{"dataset": "aerial photos of the United States (SatlasPretrain)", "residual_init": "none", "batch_size": 192}
Rows from block 4, named by matrix and row number. Rows with one number belong to one channel. Each number is 128 + 32 x the weight over the matrix's rms, rounded and kept within 0 to 255. All counts start at 0. Numbers have three digits each.
# convs0: first 3x3 conv (model.blocks.4.convs.0.weight, 192x192x3x3), inputs 110-131, a 3x3 kernel for each
# convs1: second 3x3 conv (model.blocks.4.convs.1.weight, 192x192x3x3, transposed), outputs 110-131, a 3x3 kernel for each
convs0.72:104109196107142163110152122135181097077111126052059100156155142133120133153121126155168107073154140082157155191181136168149144134118122134153090101104141069077136174130098098141119067142130128143095097125059095072091152153185118137139106128133131201157046112114114108117132146213117138172121135160119088121134123096099093086181158142167188118117143099140122141128151182087128154146080067161135158146126161099077074093111082096106095152147168121078132152087108107107015143141143143112137106099123143162122141134113136106113076072071111105092112117142105096075109132101080104137112129136143163148
convs0.73:150145075167155119192090135149130147170136110057169154142127130131141137105124126105096113102076078126104126130228099080229175184090163141148162192130072067163113084093099131042072106078098111150076105159176173089140154136114120163135139108110188064065147173130085137087173154146156170145158163192133158147122180149181132140065119100122191157186070100111115108140151123123135109118128103198104075205185094116115122145120113180160122122134107137172124095150153092108130122129066132168140093143103051155133179089101135139122109137139073117131155124124169139147120120144105119128119123125122123119
convs0.74:108090120114112116114117108129131130128143143118120124122124111124117116115106106100113119087101111140132138156196164135166176150136176164178154141169163119115125093079092090071093108081119096127114115152128094103120058053061061065079066078094102117107110142168100125171125138150179177179177159173136136136101113117090098116137143143120154138124143149103105117120113130097111147128094129158119160163140167128127132125134142172164179143112122191152159191143154128129142167141153195150151147140124138146126147152146152148153158155145135142153197165170182157149144156158140130140162160167177185195
convs0.75:062140122041086098099112122103108129097120092134139123095090104103110118111110119142109146126118129191182208129176151040091107113128161126123146107139110121135141097096169093113165154163187135135108178136176179150166056069048054060064069085091059094116112153145159201246138140163143139161130134147199218195135146166156175193131151116039046084139131163078105118110124110136156163090123117103124117172156144103105112079081088116122139125115127142144119160167146081089115119123117205183148181185144143137164166169171118142164142158139087132175135158167132151160104129162092096127064080111083098139
convs0.76:079128100108154100126144113157160144083096154076121155140132137123116128151132138136133129065176139098238149194089146103103132124136127121110080075099144057094130113095114049181120078215131152168189113135134093116145115113143100117116110129150146194157080122111147154171064112160095101117145117131158110104168138101146137150171140092160148071061070069156180160131177172101138118095110122120171179172175164129120094150159116124123096164120175119075161157154194095116112139185178166182141105106109171140068178126099172175208132121147208165154137132161139098123140131146137139135171160133191173127
convs0.77:057146177067098172097114191093126112129163100109142106112118132121131138132138141095093111067112114114173170158195155089089103139123108042069058111136088053080051126156181115162197152178202121129092149101101132119107109119103109111118150161170075109066090134075109152125170187170122135129141119119208218209100093143132116150145159137084075137184147155112130138190193179123124137145142147079096138156110158070098105114125120140130106109122134157177122114126103079064063111105090179137100188208164025057105190172151153153182190205157094111161160163152121129123094123138101108138090108143104123168
convs0.78:067116120058135136087145118133144104047108199091103171165163155120123140155138149122051090001089139002162147194106159123102168143145150146113061049068151052069138130077125010163159000184170147151168111108101126116123102123174095133142102137157114193178019098131109089136102115151080101146098093133119111105120116075088101119176162127165179121086138169104126150066135157036089112072084101085169181095129152115098088107114086088094099107071133074042150120099159112081065119137175126129151107120131171168103155160140085073093030028032120070052139138158114101076096081066131125119153141124164157138
convs0.79:150142183123133155135086127169134116173072159142163199150142131139122118137142130125188124121126119072140103180142125162144104201182179123106085109039103061116110173139101157138115093160114078073113133151119140097119131126139153174151170164166106151076134102078123096120135152129073130087079080104127145169105142104162123155173140181135170125196149186127143125119124112110132119157052086099083118081117145102087071110073055124099098199159111144109095135125095157101073123088127113131139129126151082153135132054112150126121141126106124132156168139123142135086097082065112110110110112110100102107
convs0.80:091124139111152113103099113156154082077078196162106123126148128124116124153145118098088078061147115153181137128089178105128067092120108168170093113126210147140115140093111120155156122146155137148152131138050164135152097117153106121107102124124061149147058073132181157141121106119096095063107089061204179168180187121153153142141118115127154074055072098153162163101132162111124129143091110141184207111067147079081090085120114126136161123123129115095143158136119100095078126152197149078104117109143189191080111121142086103131071039052129143113099121148088110144060111127079075083074076089113113117
convs0.81:106091135107147097129108083133163079116086189155099156143165140155133144184164146061093067071104095142177133162123205110134107156129117128157061141109186138113131118068063096140103101158145117155158114145073145113140111110158118131126121152152058144089067063135158134171129109129124123094125107098209156181160181111128137126152125132126170071086087078139154141104141176089113125111082112112162202083109152114123121121157140165166176139123120147111137178144132078087056135126183140095100164127165173192103138121134134152173121070072169164128076074105089097109061095101123120130131137138161169157
convs0.82:166180152143153147150139128063033018145162121183209157096091103119121135142147157104129128102130126133149168109095079118130099148154105078056101138142144182198174125127120112128135110108134117105109120111132114106137172181172202201192190172157139134129148142120149153128146155145144160157183223209135165139153175162153167187094119090064052028127100099126133148088074070100073071105135142090108109128104088121111100108090092078060071096089085106133120157188154067087109071077070118096048118152132161171155152127132119113100149164129064123127161170170132120103142114119121138140117127138120121130
convs0.83:116120122114120120109118116101096100090089096088090096132124130125124130125121126107110124104104118103097114162176187161174184167174187159152157148147152142140145114110129110107126104098125122123128125128148118127142090081077092085083081070071132134144128136147123131144123128152152151165161163176125127120104109107099106112167169174166172194182188206094102114094099105105104108117137148135150150156162158153148154158152161175171186127115120141127118142121108101119126106124123121126120115117110119119115117114112154157153146140143143147146173152149191174176197185186136131136137131134146142146
convs0.84:113115164106103109099144070175163163128135060063088111141133135115124121115098087133193190096127178061087103174173159142064062164109087163149167137149120052076115185204215122117172076091119064051062113134129140170092134118111102101114166148145180166177133161122100105126166163142082085085156147126176183148144122107192172121161143143119120126175190113142153165193186169130117150117142145113087076187149191096110133117124117079070056079088109050063051064048071099134143099109093139128157178198159116115118180172092204174187187187199125121144233181142141109105065095112080052065118105116117121134
convs0.85:046118118034062114074072136107110131115138094146143101083092108087108115084099103111101157106130139179212193172200137053085097113093140119132149102140103101124109092111164081120155130157161136127081168119142161123139069073052059065071072084098048100097096143119120169182133144128159153144167146137212229191137143161149150185156173116054057097145109152088107120138134120141145160127126121102107128161128157115119114099095092131125131092116121135151106146161123095100132115117129201166139191190120121118133166142149133156187167185162104155188129137133126135134093128150089097138073085124092111158
convs0.86:118122125117121124115119120100097100099099105100103103126120122125119122121117121117124138100104119103105118159178184161167180171175183158153153138139150147151159116116131109108127105102124120121127137136140113118128088078076095085083083074073116124140130138143121139152129139157160163174156158167124125120108111104102107110164169181148155169172174190095104115087093101103106112124139146144152162159151150149146152148149159183181195118112114139123111130110096096115117106126126130136124113113109116117115115107107149151153155147138138143144178160153189177165182179177132124123126120117140132132
convs0.87:137104122129111097113109092123114121104118118099128126122113097119105103104094093142146144104105115109097114155194181147173178168175194186174159150167166120124135117096105097070098098064094091125125114155135091126137060057064061060067065080080125131130129144160109147189120122148154153166149152174131137141105107110098116119139150170113144141119161167084100104100109114082109117107088120141126149173160151132132140121128135147146164147099117162118128179118129133142143139140140158143142131135142122129127122141141166158156173159147137137151206176191208161164166153145117109114139138141156158161
convs0.88:198037207163169153090186103051170021141116145155070193155163126154134143141109129098170056141163154161133169178101212149197171146211104055125007160083144113042142092104050118129109089110136100152096117205080105143104149124193132143168130169162038147054128078134112054153155059163154127137063093102172094175150163134090151103142031134142185084094176067111109126143134166077125155168070131126139134128180156090073077114131118141158156181167147179127202175093157096136018109113144144068141195088174090190099062170074142137118193142126135099144105105151130102098131133087135152159138162156167203174
convs0.89:134102117138120106115116101123118125124126124104117114127125108121116107104099094116131142090092104108088095161187181183189201182184194170169163157163163140135139108106108099077088100062082116125118117143130098123132067054058078072077070075084162151139154161182116138168146150160178175176171168184110105107095099095083097106132145173153168164162181188105108118113112123092103119118100140149123140156143138129138152148155164191183191164128124173138135161115121119138149143144141141126125128133139131141136134145139188177155181172150143143142211180184191151145171160155140136133158156152168169167
convs0.90:117120123118122123114120120104101106100098105093095099128123126123119124118115120109112126103103119104102118156174183161173184169178186158154156143145151144146151108104119108102121104097120119122130129133145115122138078071070083077076071065065139142151144149156128141155131138158158159171163167177123125118102106100101107111153163172156165182178187203090097106089094100101102108120137147140150152157155150147142153146141153173168182133121120145130123135117108100121125108127129122128122118122116121126122120120118148149148151144137138144146167147146183167167183175178142138140140136138151147151
convs0.91:105111113114120116117126122107105108112105111107101105125114119119116119107106110100103127097098113117111121159180182169188189163188188157156165147153156151153144084077106091078096102085105117127115127136150112132145049049046059060055055053052159149154171169184146153185148160192173175194171175186101104099080090087090098101129148149148157168187196201084089095089089092097101110105123132132132119134124120135140158129134153164163176153136137179160151150138135098112122120131122136136119137137133144148146142147139148152143153146142135148150165150149158146152154147160141137143148145151162162169
convs0.92:116118123117121124110117118098097103091089095085087086122117118118113118118112117111114127109113126110109124158173188167175190173178191157150154149149157150151160116115130117115132109103129129128139131133148130132148095085084098091092080074078132142149123138148113131143131135152157156165165163174122125120104110106100108112159165179163170189181189210095101110092097106099103110123132144135141139142140134142137146155151161183179192135124123136121115129109100103121132110126132113120119112116113118121116116116114151151146148145142139142145179158150194180176202196196130128131127123126139135140
convs0.93:166205129154169158152153185066070073143155067166196130112112104114125107099119110101151131093160081089107113100176144135175118172188142104114160139117085152161086100110073126106023120069035099131102093109107116124132164148112183170126168141100107067048139162104086143115121098102160140118162184165097115106129134105162176132085124149081092117158112080117105103113101085130115098166143125165054043178103056095105100069078075130122111076114070132159068123152102087156127079095077132085113101125126110132130120119116104119126154149115110181144115127133121154142102132125108129122096111113104109108
convs0.94:128092131117100126127142142114143136101067092102056104098101112104098110125117125122164110142161129156174185127137146110101106146087124094130134132104137149110164118135077130110094138125158127115135126137141178155183117110118103103116112104115110141171150145170201180211162176219143151194138147185138132138129132125137127121108103121102132116097104122143132138132123146127133169139102103146106091116112107122114116140129125165151134196191172179149131165123127103100066154122095158122136148144150146184170139154155115134153135144140144151147138118121153153144135149145089095116090099116086097117
convs0.95:152094128150117092147140130115119101122124146149199160134132102142133115143150133149150113138096074144106076119105145107128060137191206109091058128136147096086067161161130153133123172141116124129135139127085129131143112117114121121105153174174126089028154066014168169133186161148175130092172117081184188240149166152144163192109105123092115072089129148094102078145157134092116084085119159103157190122187163115084066148148143178177165119117096145157168184154146098140133116180201085161176141153220110110073157179192183216189189117118159167143166151177177098088174126112176164133179165137187184147
convs0.96:082120168052089147019088105154159096157119054131116145131134137101102101118106118112146127096129114063026107187150142121108099146133160130115092129091066062083120153150157139105150090041157148148131130179160149168112131130140138141156173160161170193190162179084135112065048105140024086135094146166110124178126134182168172188165135151148129131137152147159145136158135112128111111191174146169118133135107158182148136178163138157141112184133134159111128142122157206158159199121140177129170078088147063099151129120117119140137084125138119116148218210183170174139130131099119119127149143153148143155
convs0.97:092127091129092130145113137145121123114204105120144109096097107083115119131133143073018081069128107116154130083151179091057178117151079071055070081157078117135137048027113070113114106120089193163183175120184200183118117144128087078113106091083112087086083127116146140119114101127158112156168131154162166176154102183136121108108108117125064152151132103103107138107108119169138140057138145111161099104132130114117150117126145151182188130162137141201183217249217075113104093172061134164105124135145167098180149126084124130125097110125100103079074098125111143214109115186157148147132132132162163168
convs0.98:179133169176100174167115181123164167076163084115145117146139134149150134163144136149119110096146083110117102149090137152072132155132172060078078088130078119090083123144117118160113122137128165134164151119165142164179074086088087091108121130140066117150063158137152160145118086155064013114107080158154097137148082137144116156115035082120023111115089129125137166132163156141140134120164106141127060132118112110115135130141125131132117154145083166148057182134085126155059149160039148131083207116141189076125167127165117127141119143137101119110149213219128194211094145143092093092107122128123137147
convs0.99:169143091183123110198130139084071089176155047138182116117112114107113102097113110086057057124079014120099095077144097100105114156135072086117155142106056112131072081064092131086076133106104135135076091094075090099061168153153150147147139125106112048075128108084084091060123090096154124123162177170108148159109154169148171163121131146135115123168114075134130121121109096148133103157153131169108112180162123154183179159162155203194160120162119150197113153223186132175135125132078149140142082098101088112147128098095055072129078101097040085090123104097140148126085098078201215188179187169184177162
convs0.100:104111130114105136095111139135148119169168087143085027111114121113105107116097090104177167087168141085127122115104080164171110143119093073101075118129069087053039103150136076109120099081145107124092143160104104122082129115104121114128136123142055100066120128081112096064147139104113099096114102099110103103144161182125137143079082107150186183131144102140137161133128167096099160156132148106072124090099201139152155156171163134130112178193174189175137129104090124138149131122146134116136161155117086140153110149127129112086143152134110112102159116091099095099160154144133143158144174183145178172
convs0.101:125131135114124129123131134098090098094086093104094101128125125132129128141135135117108122095086101106099109164171184143142164160166164110106119105099108116112119117107127109096113136107122127118128129118132137139144078078081086083086086085086109093116125105127145125145120110122110105127116115134149139141140127137146135134099103107088089096128120114067072091076076084078078085055056076086082092123108097113113131116109123134133153061051053081073066081072072075068061096083063104092071076060059075063072078051045100097094110106103103102106076084107075079101079081105100101102104105105109108112
convs0.102:120089167120160157119140115154180099151133188123087158160165143143136150160147150125160097104150177115181166099100163145150117141133027155144066116101149110108156113100099092149135079176140094130122122149050098055047135133176139148144131144130141184138097123138121091110165116165184179181139142137134089119180179130140135100117102141144179106088113039160153152126149186094117149095078099106123154101105134122094083086105088133131124187162184153126208158125138097106069124135188152127160069059106133191122127116066141127106132106091164154141123118156101098087089123102161175199148169183149174176
convs0.103:122124131121127131126130135090088094102093102109104107131130129133131131139137135101090112101094110114111122147150170146149160155157154106106116115110123126127128110100123120104120149120131116114130132126138135139147086087089087084087088084083108097121122101125141126145107102120103102120115116137153138146146133136156145149085089104097094094132127132069073081068067074076071069064057073090080089119095079107104120112107127149147162062060060072059061075070067087065051099082068099085060063058068060053054070046052094096099104102107107109113043048078055058074064069090103104107104104110110109115
convs0.104:131131136122127132124127132091091096091082090102097100131130130132129130138136137110106125104100117103097113157165179150157170159167172108103109109099109114110112120117138122113133132113131140135139142135141148145154074070076071069075073074078122108127129108128145129147121109123120111125132125138152143144146139141148142145097104115104107115125123133078082096083085095094092096065068083083077087103093087111110126118115133141142160068067066075069069080075072078082085087086086086086077070061064071064069072054061103102099110105102106105106095098121108109127112112131107106110108107111116115118
convs0.105:133175105108101127150105138085086132185192104140128079122131137133155154132144138094101115126136107173174170188231153002102172086058134085118150154170082099115083071107111100118122133127124159166107116093154163103123143139096101102118100093101104092096138140129124147160131150111151157146178172168221244201115136180123104145147180137082108177152065108134148143166151127166127134113144112100124131151139151143145134127123123112098109097120125127140072161166112036085133109101095184149091151170105066074147114060096095108129094137123034072091094092080144161161089133166092115135083104118106127145
convs0.106:128090079117093095106103111094086134098065124084067095141135143136127137132125134121075099130084137118105133170147195146129158156131171119106099132101114143126143065046057076060077074056074196163207165149197178175216180179188184192192198204194106092182095109189126150183176160155158148174148143179102112109107120106126132121171170167119119125129112148158140176157145187161155179110094111133119125148121108144144161123113123149150151147164132172173153169156152127075084147081087144086079142145172110114123116105118170175198168177215160155178123135161117139157077097105128127129120115116109096097
convs1.72:152107094127137134102146181116134137111111115102115096087055070091060093091089120115091108120114142123122121095156138067158102131117159143195249128144194160122141141149093103148094092128108157139177125183136158198185060076063069095091085072079121109120135121146171121128144101066106101098117142126128132108104112098131147152090122089127159132127171171112103104077082118094112132119125097148137101127104125126131175072131144104160175105121180164138171216160137174128136229128122185141090075133110124156089160150150131149128100108141168148166067106109072097139127111125143119098135116090158158136
convs1.73:114145074109159112108119116122107101174180168150168147200185168185176153138157163158115157168152134175096139095122227120148124114139169110119095125126073097075119112150175148104182177134123163162192125133169092121095147158145162177161154160136125201182094198164099188180101134104130155134176164149085133154093110101099100103050101146087096114065072076074104141060110118030101148040071133060039126084083118133144144153080059109073029170148101152154104103079055141112152071096113070119143124129132143149093143140089115071050235178227176107096126130119181170171180186128137128145103104123101095119
convs1.74:135094108124119122109132120138132121132132107125142122105072105098079115097102123095117133112132158113156132109126116110151130129141158117102119110111131110096127140130125131130112110132098122135128129168133136180179073077053119116096155152151100116135105117157098092130158107088150097073113079051108126118149175176162194190082108071124156133110151144080095100077118142098123157161168112159156112151146138075088110084133137145189198124113138120100114140117123135116124147116149148134131099102085101080074115093080078108128120105080105125106082098101111102106147125122151151148167164155165170158
convs1.75:159105155136063116201126154137148172127144139136156169085109124080108093087110081087126094120168132107179123108111089126105142099103106085078090081115112096135127055080059069087066065085072069107084125102118152112160083065049111101087118127119104118115116151110112179107154128146132124133080101114095094095154174177141157146108094102113101117114110114096118124096123106102109111155148158122130155148169179072082067157161142211197167141107118128114090159155142097097080085121126126135107172142149099095143088092112085131170158140085052090112070080090087071073050059074084099101123130130126129125
convs1.76:108125078110136113121131150149175151190194163164167147139109092149108096157119116109055052123093078132054075113128155069130126099112122110156198115144173161133135149162094140192078125142089144107163095124138106156148139148137142159158131134136142098090152102091177113090137134110125110125103106111130141123117136109136130139134140108135147117127122122129083102118066092121073091166182172202196152189158115114116162062106143111139183084099119122109142192150128166162116247187101170133079079144133097144109114104104068104096066064088126111116087124135084114155119116127108085077104082072106099092
convs1.77:170091115168079094161098123073094129051077070073111129015041095018054092017076087123134125150157175116175149085108092105123127136127118117085088112129130109123143085092077103089091109115112047095091111122101148132131042061044102118100119138130119149195145196201122202161118130131076130151065113147101116096155183184094120099095124131130132144107110118070100145077115137068088116147128096090080112078119142122104073184163124215188163167129101164136058133114063200146134100110169127133154157168157097131134115117107069123137177126007051101117076100137079086105072083102109131146144165177120138145
convs1.78:127125114134141146107132180102136116174158128143136104128078072121061069135077092135103075130115142131081135096125137057149125101132129054146213054123198130125165136133079138189073106135079101082163067125138089180163086101099088108107070069070144121120172111107199104118177168158149137172109132128148152132133149122144139141129144097144171133146170173125104122111091121124103128141177133165187135142154095106115156060135176123159219116131152131100128205137111161160147243174122203156113118148118147138099153127117135143093064062082153142172106147142106144157136130124209152140205144127208168155
convs1.79:123199097099171076074122081109119140161150173140133100144074103121054086125066118171106137153096183099082134125123207114192144169159158134175123180192138206105116130106112114094158088100123148088130126148123131169087141150120134140124143122125114095162124094144132077135124210156088157144107122112119117082143121095084081091122103084150123084112104080087081135090086131108101147154183122201196101176125051135116089160146133126125128139130085120122097191168158167116100207118124179125086128095094156164062111126088156112054070113185101128163169167135152160150146128140167143162137124140118111128
convs1.80:140121106135168103131197174113138154135131116122127138124082064149094096172104103121088132145113167156132158128112151064211136133121122060126162043109171086063098111072066086160074068113089164100184120128141116175129084067053103095088118093085126136107130134133170121181164147086135107126127139153098097088117119097076063082064091085076125093119130121126128158097115171107098145108111098085155149107138132152151178098168195112126128146170164142115164204164191090099161228163139176146105097127120122165088156153125163178145028084070163170185131136128122133166159145173192163159185151135178159148
convs1.81:150090090125148078138198152142159160129113108105108107129073063156085100167085113129101148144106188129116160105145178058195093122103129086132174090143180121101111151117104117186093097138101164117209084143132095174140070076049084102092097081088119119110129103121165108175176148112136107118134140116146144132160155133114115125075106095091138112131162151155165189107136191108124182107135094104157127123129113155152181127161178118141143114148163120098145192145159092117155207151131188146111079112119107145074167149133121141114039087120145159181119133121129151182166141172182150161167133131155134138
convs1.82:160158159135133151134117142050062067085107102095111107177177176145146152143135140123100089118111122096103110113127118085100096099103118097086063154133118199184152096053040123098100103095107178224208138156158127130122159178185152172174121142142146159162133127110147161125019064087069116130112135137147157145093116099075090079206214223135146161095102124113154183078126154055092108106128161117134185122116131171150095154127076109066043156113018155120049139102063102099127132140156091122153099109113083107084082082072153107061112112114070063093127147169128178204115155164092100107079079084063064067
convs1.83:132140149130134138132134136124132128131143143137142146130144142133146142137143143106122106113125108113111103140143153145143152147152151160162168159161166159164163132140141132144139149151147127127126120113123120114124150148144148149144137140132124129128127136131132137137099100096102108104103113109148140141143136131139136134159156163156155156153155155105105107107109106111109111113114115112108111112113112153144146146131132143127128120123128129133135121123123147148128143148129148145145113121126114114117117125125113113115123119112124110103145144141150147139153150141117111105115111107114112108
convs1.84:189158166108120118141099129093126136075097094077108119092080100090072109099101140132130131171109139120111135083156149118151154154196172111153136172138139179126134105129093080078110086075109070107113139161106138150115078056065110093096125097121152147184149143168131096084146161147074102120097120121081091087105101140082081094103126124131104115084074090050052108080080122090097108187191146136089089099079123088078091173164166218197191142120124186152104199148100232167150193113146085066086122142101125110108070092048073088104176155121102110120093115129108107124104103104142135136143146151123129141
convs1.85:166125136154073080199127129138151174114138131113150162084101130077102109075109111076100098120153148114166137134127122151139166117137129074077066082125114082125150075080072103076073097095074066079095127097128152130164074063044099098083115118118102125157109179174077201162126121112105114105075107119072085106140183204122156158069065091092090112092097107076103149073115136068095142134124136095094111099141147074078092171157151203177164144139140137147115148159156129106087092088135128102125184167157103110150101124112109142155181152058052089092103105114108088091070072080088105113117129137119129134
convs1.86:125125130125123130130131136130127122120122117115118116145142136137135129132132125116125124106113108112110104114119121114117121109113117143138141136134138137134135130130132129127126140137134136145141140146145131137142130128126134132130132132131131133131132132129132128124116112106115112110112111108134135136131133134132132132149153153151155158150154154126129133120122125125127133128131126133134128132135132136143153140146156137142154144145144151153148145150144135131125127132128121129123125124120123119120115114113111117124119116112114113113138140142140138137146144141111111107115115110114115111
convs1.87:141139155103122138075099108146134128134135103122128100153110144136106146135123149121142135136144166115162130133148137149180177167172196133105109143118146150106136161150123137126109115134104126126083132168115114155144081088074120115103153150151100110128113093140100050089170112108133077058130083055115134121166178179148169163051079046080106100057091088086114120096129140117135140145146101146147113159139131084090078110155156133171194115093105095063073122095110118074086137121154121131108125111091103069075115085080083099120099088068077119127123136137128115105143124117163156152175168161166161150
convs1.88:152111127088148092073160094141145108137133107151141154099076088100077144093089144091111112118086143097086129116205150168247154174159195167168211183162211179140175191152119181178137153142152105127124097178112134170157101130103116139125153156156105117080127090137116048141157075076151109091178143089155185166157179197132168178084125073098148145056137120127153175113154211130166230080116087098121111129098157119146176112182205084196198113099147139117137154125138150123121180120139183149137133175142165210127200191164086101111105149144107122138106120123134113127174147144118104102118107092118113104
convs1.89:121125135112147152060097100122105094113103089108109089143105133122097131105099125114133127130131136140150135115118118104128132130139163147125127127119135122108142141138131136122119130132110126116091129149117136161147060066059083086078119120122100113138107106163095063124148116114158117102151114101106130129134159164167181179071095076120151140120142134089106124091117147117129151115108096133131119135144154085090093074119123123171195144134147113100109092082099132104115121116139108120140114109095106090080109084074093100122130105080123126109122137141130119114159139123149146145163159155163159152
convs1.90:121126113121128120123128125118124128124130134127134139124128129125126126125125125117115114127124120125119116114115121113110116116113115129133136132135136134132130126128135130131136130130134135137144129129139131131143129129124125126121119120116133141141136141142140144147113117120120125130126130134110109113105102107104104110113112114110110111109111113099103107099102105095100104115115117119121121126128127149141143146138136140131129111109106114113110112110109131130124129133130128130137093093094096097098099102101127123122127121117125127127125126118123124117120123116140141137135136131129130126
convs1.91:117109124132126149124118138100101088111114109120116115103117109101115102106109102096128100103127093120123118134138148128130148133151154139136139125130130116130133113139133116123114129120113119132127122124133135132139102097091118116105127132120105130132104141139106133138125112103138121110123118115112121130120131134137143144102105112113119113118119113094110115093112116102114124122121137127122137128137150120125133103113124131141150152143142130128126118119117114131097108130106111125135121116107113097091108100091098100112129116099129109092129144144140146141148151144128130120138138129143144133
convs1.92:119133126116132126113130129135139139137141141143147148107106109111110113110110111111115112125122119118111107143152160145154160147153157131134137132135136135136137122126127131127127129124120117117121107113116109117122118119120123123122122121119125120124125120127128121129104102103109108108124119118125122125120116119119113116154153152151152151146150151091099100089096097087095095129129129133132127134134129139139146140137138136132131127129132134135136130130132142140128134135125123125119120124132120122130122121123119117117129122115131125122132136137135136135135132128127121117125119116125119117
convs1.93:136102100126122117111092115086060050131133155093107107102117146071102119072112099095102117060144101083116086162192181197216211228204206115104084136119109120151158113171160105178184139181192130122144114081134141085080120127127114116108088091087112151154080171139065211180110141129115144129114116142078106139050089098063069099114137205082098142110083108106144194088123160080126153090098183079094188087105156152154157143113124089054062213237191156181166120156151110053119104105124083121155140136119135147094171170121185155092130156156099100053187189198165166178126150140119153168108142155114140150
convs1.94:089066108096095117131152146125118146113100128116097120069046094062040087082071102113122128107128122110141123107110093086082048080070084138123130126104098118096082117099108090096120071087093134118104110118062143145110071076063073080070072073069110079087103075109136101138156163178149138144107092091104090075087075069102109106145142120143143117154174144117127115097111091115120108207188138203162123171148143106105092109123087147191135156139144161139144181152141165127155175104121195131125126129126120096111113104130085090129080117173103110114088109128078107141074084117097100112097098107130128130
convs1.95:117148126084156122083129123111109129093080067140124128114050049099041071086026047138137131173123178132130137120093113094133126119102088080115086095122138092086112114109094130089088107114092145070079129103091141157131047061052103116105127136135178169174196139201226100160170173167192196207202196196087082050164134144119098090077095077115114104111102100062082104072097127094085097053064067073112106124157144092065035118131116154161157076101101090062038075049049123106082141142151149154141152167146121108115130121117132141158145073010087121143134153139112124104110106091130104112157131131128107104
convs1.96:188163166171137114143120093059088113079107108105098079086100183071094169081131177133116113082138146090129134116124089130115057136123120183132095206124082194117093122126116098136165105111150089093087103116064098089066178171145167158132151127122098129138079101141089102115173172170163163144145100060172143135163128131105108098147150128169134134101104102092163134103170127128166138198210152184152102116101080140109090155140125151167160160071060176105086153103091161133171134091164087079066127105111190100115092034041058063093111151170129138118129120137164151161131107122112125156094117158065087128
convs1.97:152121117157117143203160211083096111095120117086090113034098070069131084069130059104144110081160053109118092104160114166097195114131130110099188117135180074171132084162147076191124139148175121190166119106155109057147086084080095097091081119086176163158133152111134218118106090115082075098041077077158172182145159140135131123143170193120117139126116137133156140108142101076130090110136184070112179096098175162173178168140140162106086168126136192141139180157127107143159091160111109168114103127162129088150135107148050070078172137105180128139067102129128144137165167142116119116111107112115112120
convs1.98:171117166145079148135094139124113159122125140149139188079118148094141131110154112088145117072190096094168085144127088141110164143126175152096191128132186128165179104124136073165170071136162079106050123083086140066127123146123144167150140177154094088109087107069087122065147109152109098125072091123146143094154166139127153107130121088120112107113113097128131090150146092153139084201133107148103132129120138093107074136155164187178174121082120128101103126123111124121133078170160118162116142096146120093161067065121057138185130113095085082124113137160115135143085120144098111114130137137125124118
convs1.99:135125114141142142141127133069055048111104121084082070086114129081120121065113107102120131073151117108130117183195209204188184184165174139094084163116087139134113105175183101163193140176189130140170097082139103056075075089082076091091061069072123155154077145121088198172138162131126146120132123120126155198088113133099099121111160223112137193139130159131176207111153170094152174095109168100102172103112146124147158133107104091053045178170134142149132113123107086086161068104154038118178161142156151152139169168153148105087170182213163119067169172167185181182169168153124164179095138156095129149
convs1.100:167138136209162136194145142083093093072077077094101110053069126056092149040102143092130112089128130128154147118127109111102091110131124231203166175149115169164160132143138134146149147139146109119123117130112154179158078076064095089083094095098087091134096122161082110143094115142101105121099115136152143141158167171170191204129131138176178163180182188073104133091148174118159185235198173211152152196178162157134117156153120221239206194182169198166130137117087135085091113081085153107137145132123183153147122129132093140161158165123090114078119142151140148146091088104111126151141148169144144153
convs1.101:131116123122113124119111117130126131129132135124127133127129128116123116113120112153163160148168153159171157157164157161153158161156159149137140138134136144147144106113119115119112113116110125141127132135134140130143133128124139132130131129125141142140141150145137148138111111125103100113092096102130133145135134147138143150125124125132128136135135140125114107113103091108096086134139138126133139126132139115113103121109101139119116124122119117115108109109105129119117107117122113110112127137139129128143131136138116123141133136136131139138114115117124119117121122124118119123121123128118121126
convs1.102:151112089150153107129167135115125114129130122124137119138079079134077112122087133120078094138080156098113155089160145061159070110093108155203228148162163191157152121114079105130108080137136142118186090165126115168156081096086098105089138110114120106101140100111170096107131101072140145136164180133130131114124121112157155169066090075116139121118156168099093117084086139099123142114160146148173162144129144132125175071105138094146187126142196151144173173132120155153154202122107151130073095148119165200105195161160089109083070102147159156182080097079121120128186133119145123118127107100145139134
convs1.103:134128127138130132134129129139138138152152152153150147134136132131134129134139136131130129126123121133128127117114108124120121133131131125120116125119116125123122127133134124127127132134136116119116118119118123126127128131132125127127130133131116113109117117115122123124094095096106107110101102105119120114121119114123122113158158151159154147161156147157152151164158154166158154137135135134131131130127126140143143140141140146142142117118115114119118108116115115132135107122120104119123153154153149150154155154156114121119126128123130129121124123121129127126143140138159156152158154148161155148
convs1.104:121126132122128139124131138156151147145145143132134133135135125130131125122125120125120121118118117129133127166163163166163163161158159131122125125119122129128133115109109122116115125126122136138137133135137131135138129123121129124123124121121132135133130134134122129129132134143117117123097101106151149157149146151146143144149146145151148149152153151132128122121116112107106102138138147130134140131134138127133141136131140144138152106113120105112118111117125136135133129132132126129128133129134127128133116117122120121128129128132142139139143137133144135128143140135106107110110111112112111109
convs1.105:134115118137094071158127103197176185152161159099124133139142128153158126133170147101125157102150144126144130167171171192130161133154149067075049102109087109134133102121154136102130136099078115119124130093124132098120130114115127128126104112123106114101082154110054210151129138134090096085080097096101104156136179182112148155098102151111129142102128123141153134127154141071137161109125178089100153122125144111138166203177145160127088129149169120142147136142178089098130067082136122113143192158189129114157125147126142127137237199139086113107175143135190157140154136115131154173123142161109123149
convs1.106:080074090077061083091076085177169167171167167155154158151172146163182147163174138127145144131143131143150131162155158178170168172163166129132143147153160157165166134131146129128133134131125155158157150145148148139140134122123127115118121114117139147138139143131136147135175173172160153145143140126199190195209198208210211211194179174185172185196196195179155132189163140164144132191182177184184185169171172101132153137153163131133137133150177122149182113146187102126141088119146097117130171164170178182199181196206119116118121113110123118111160151148163150141158154147144141142140136137140134135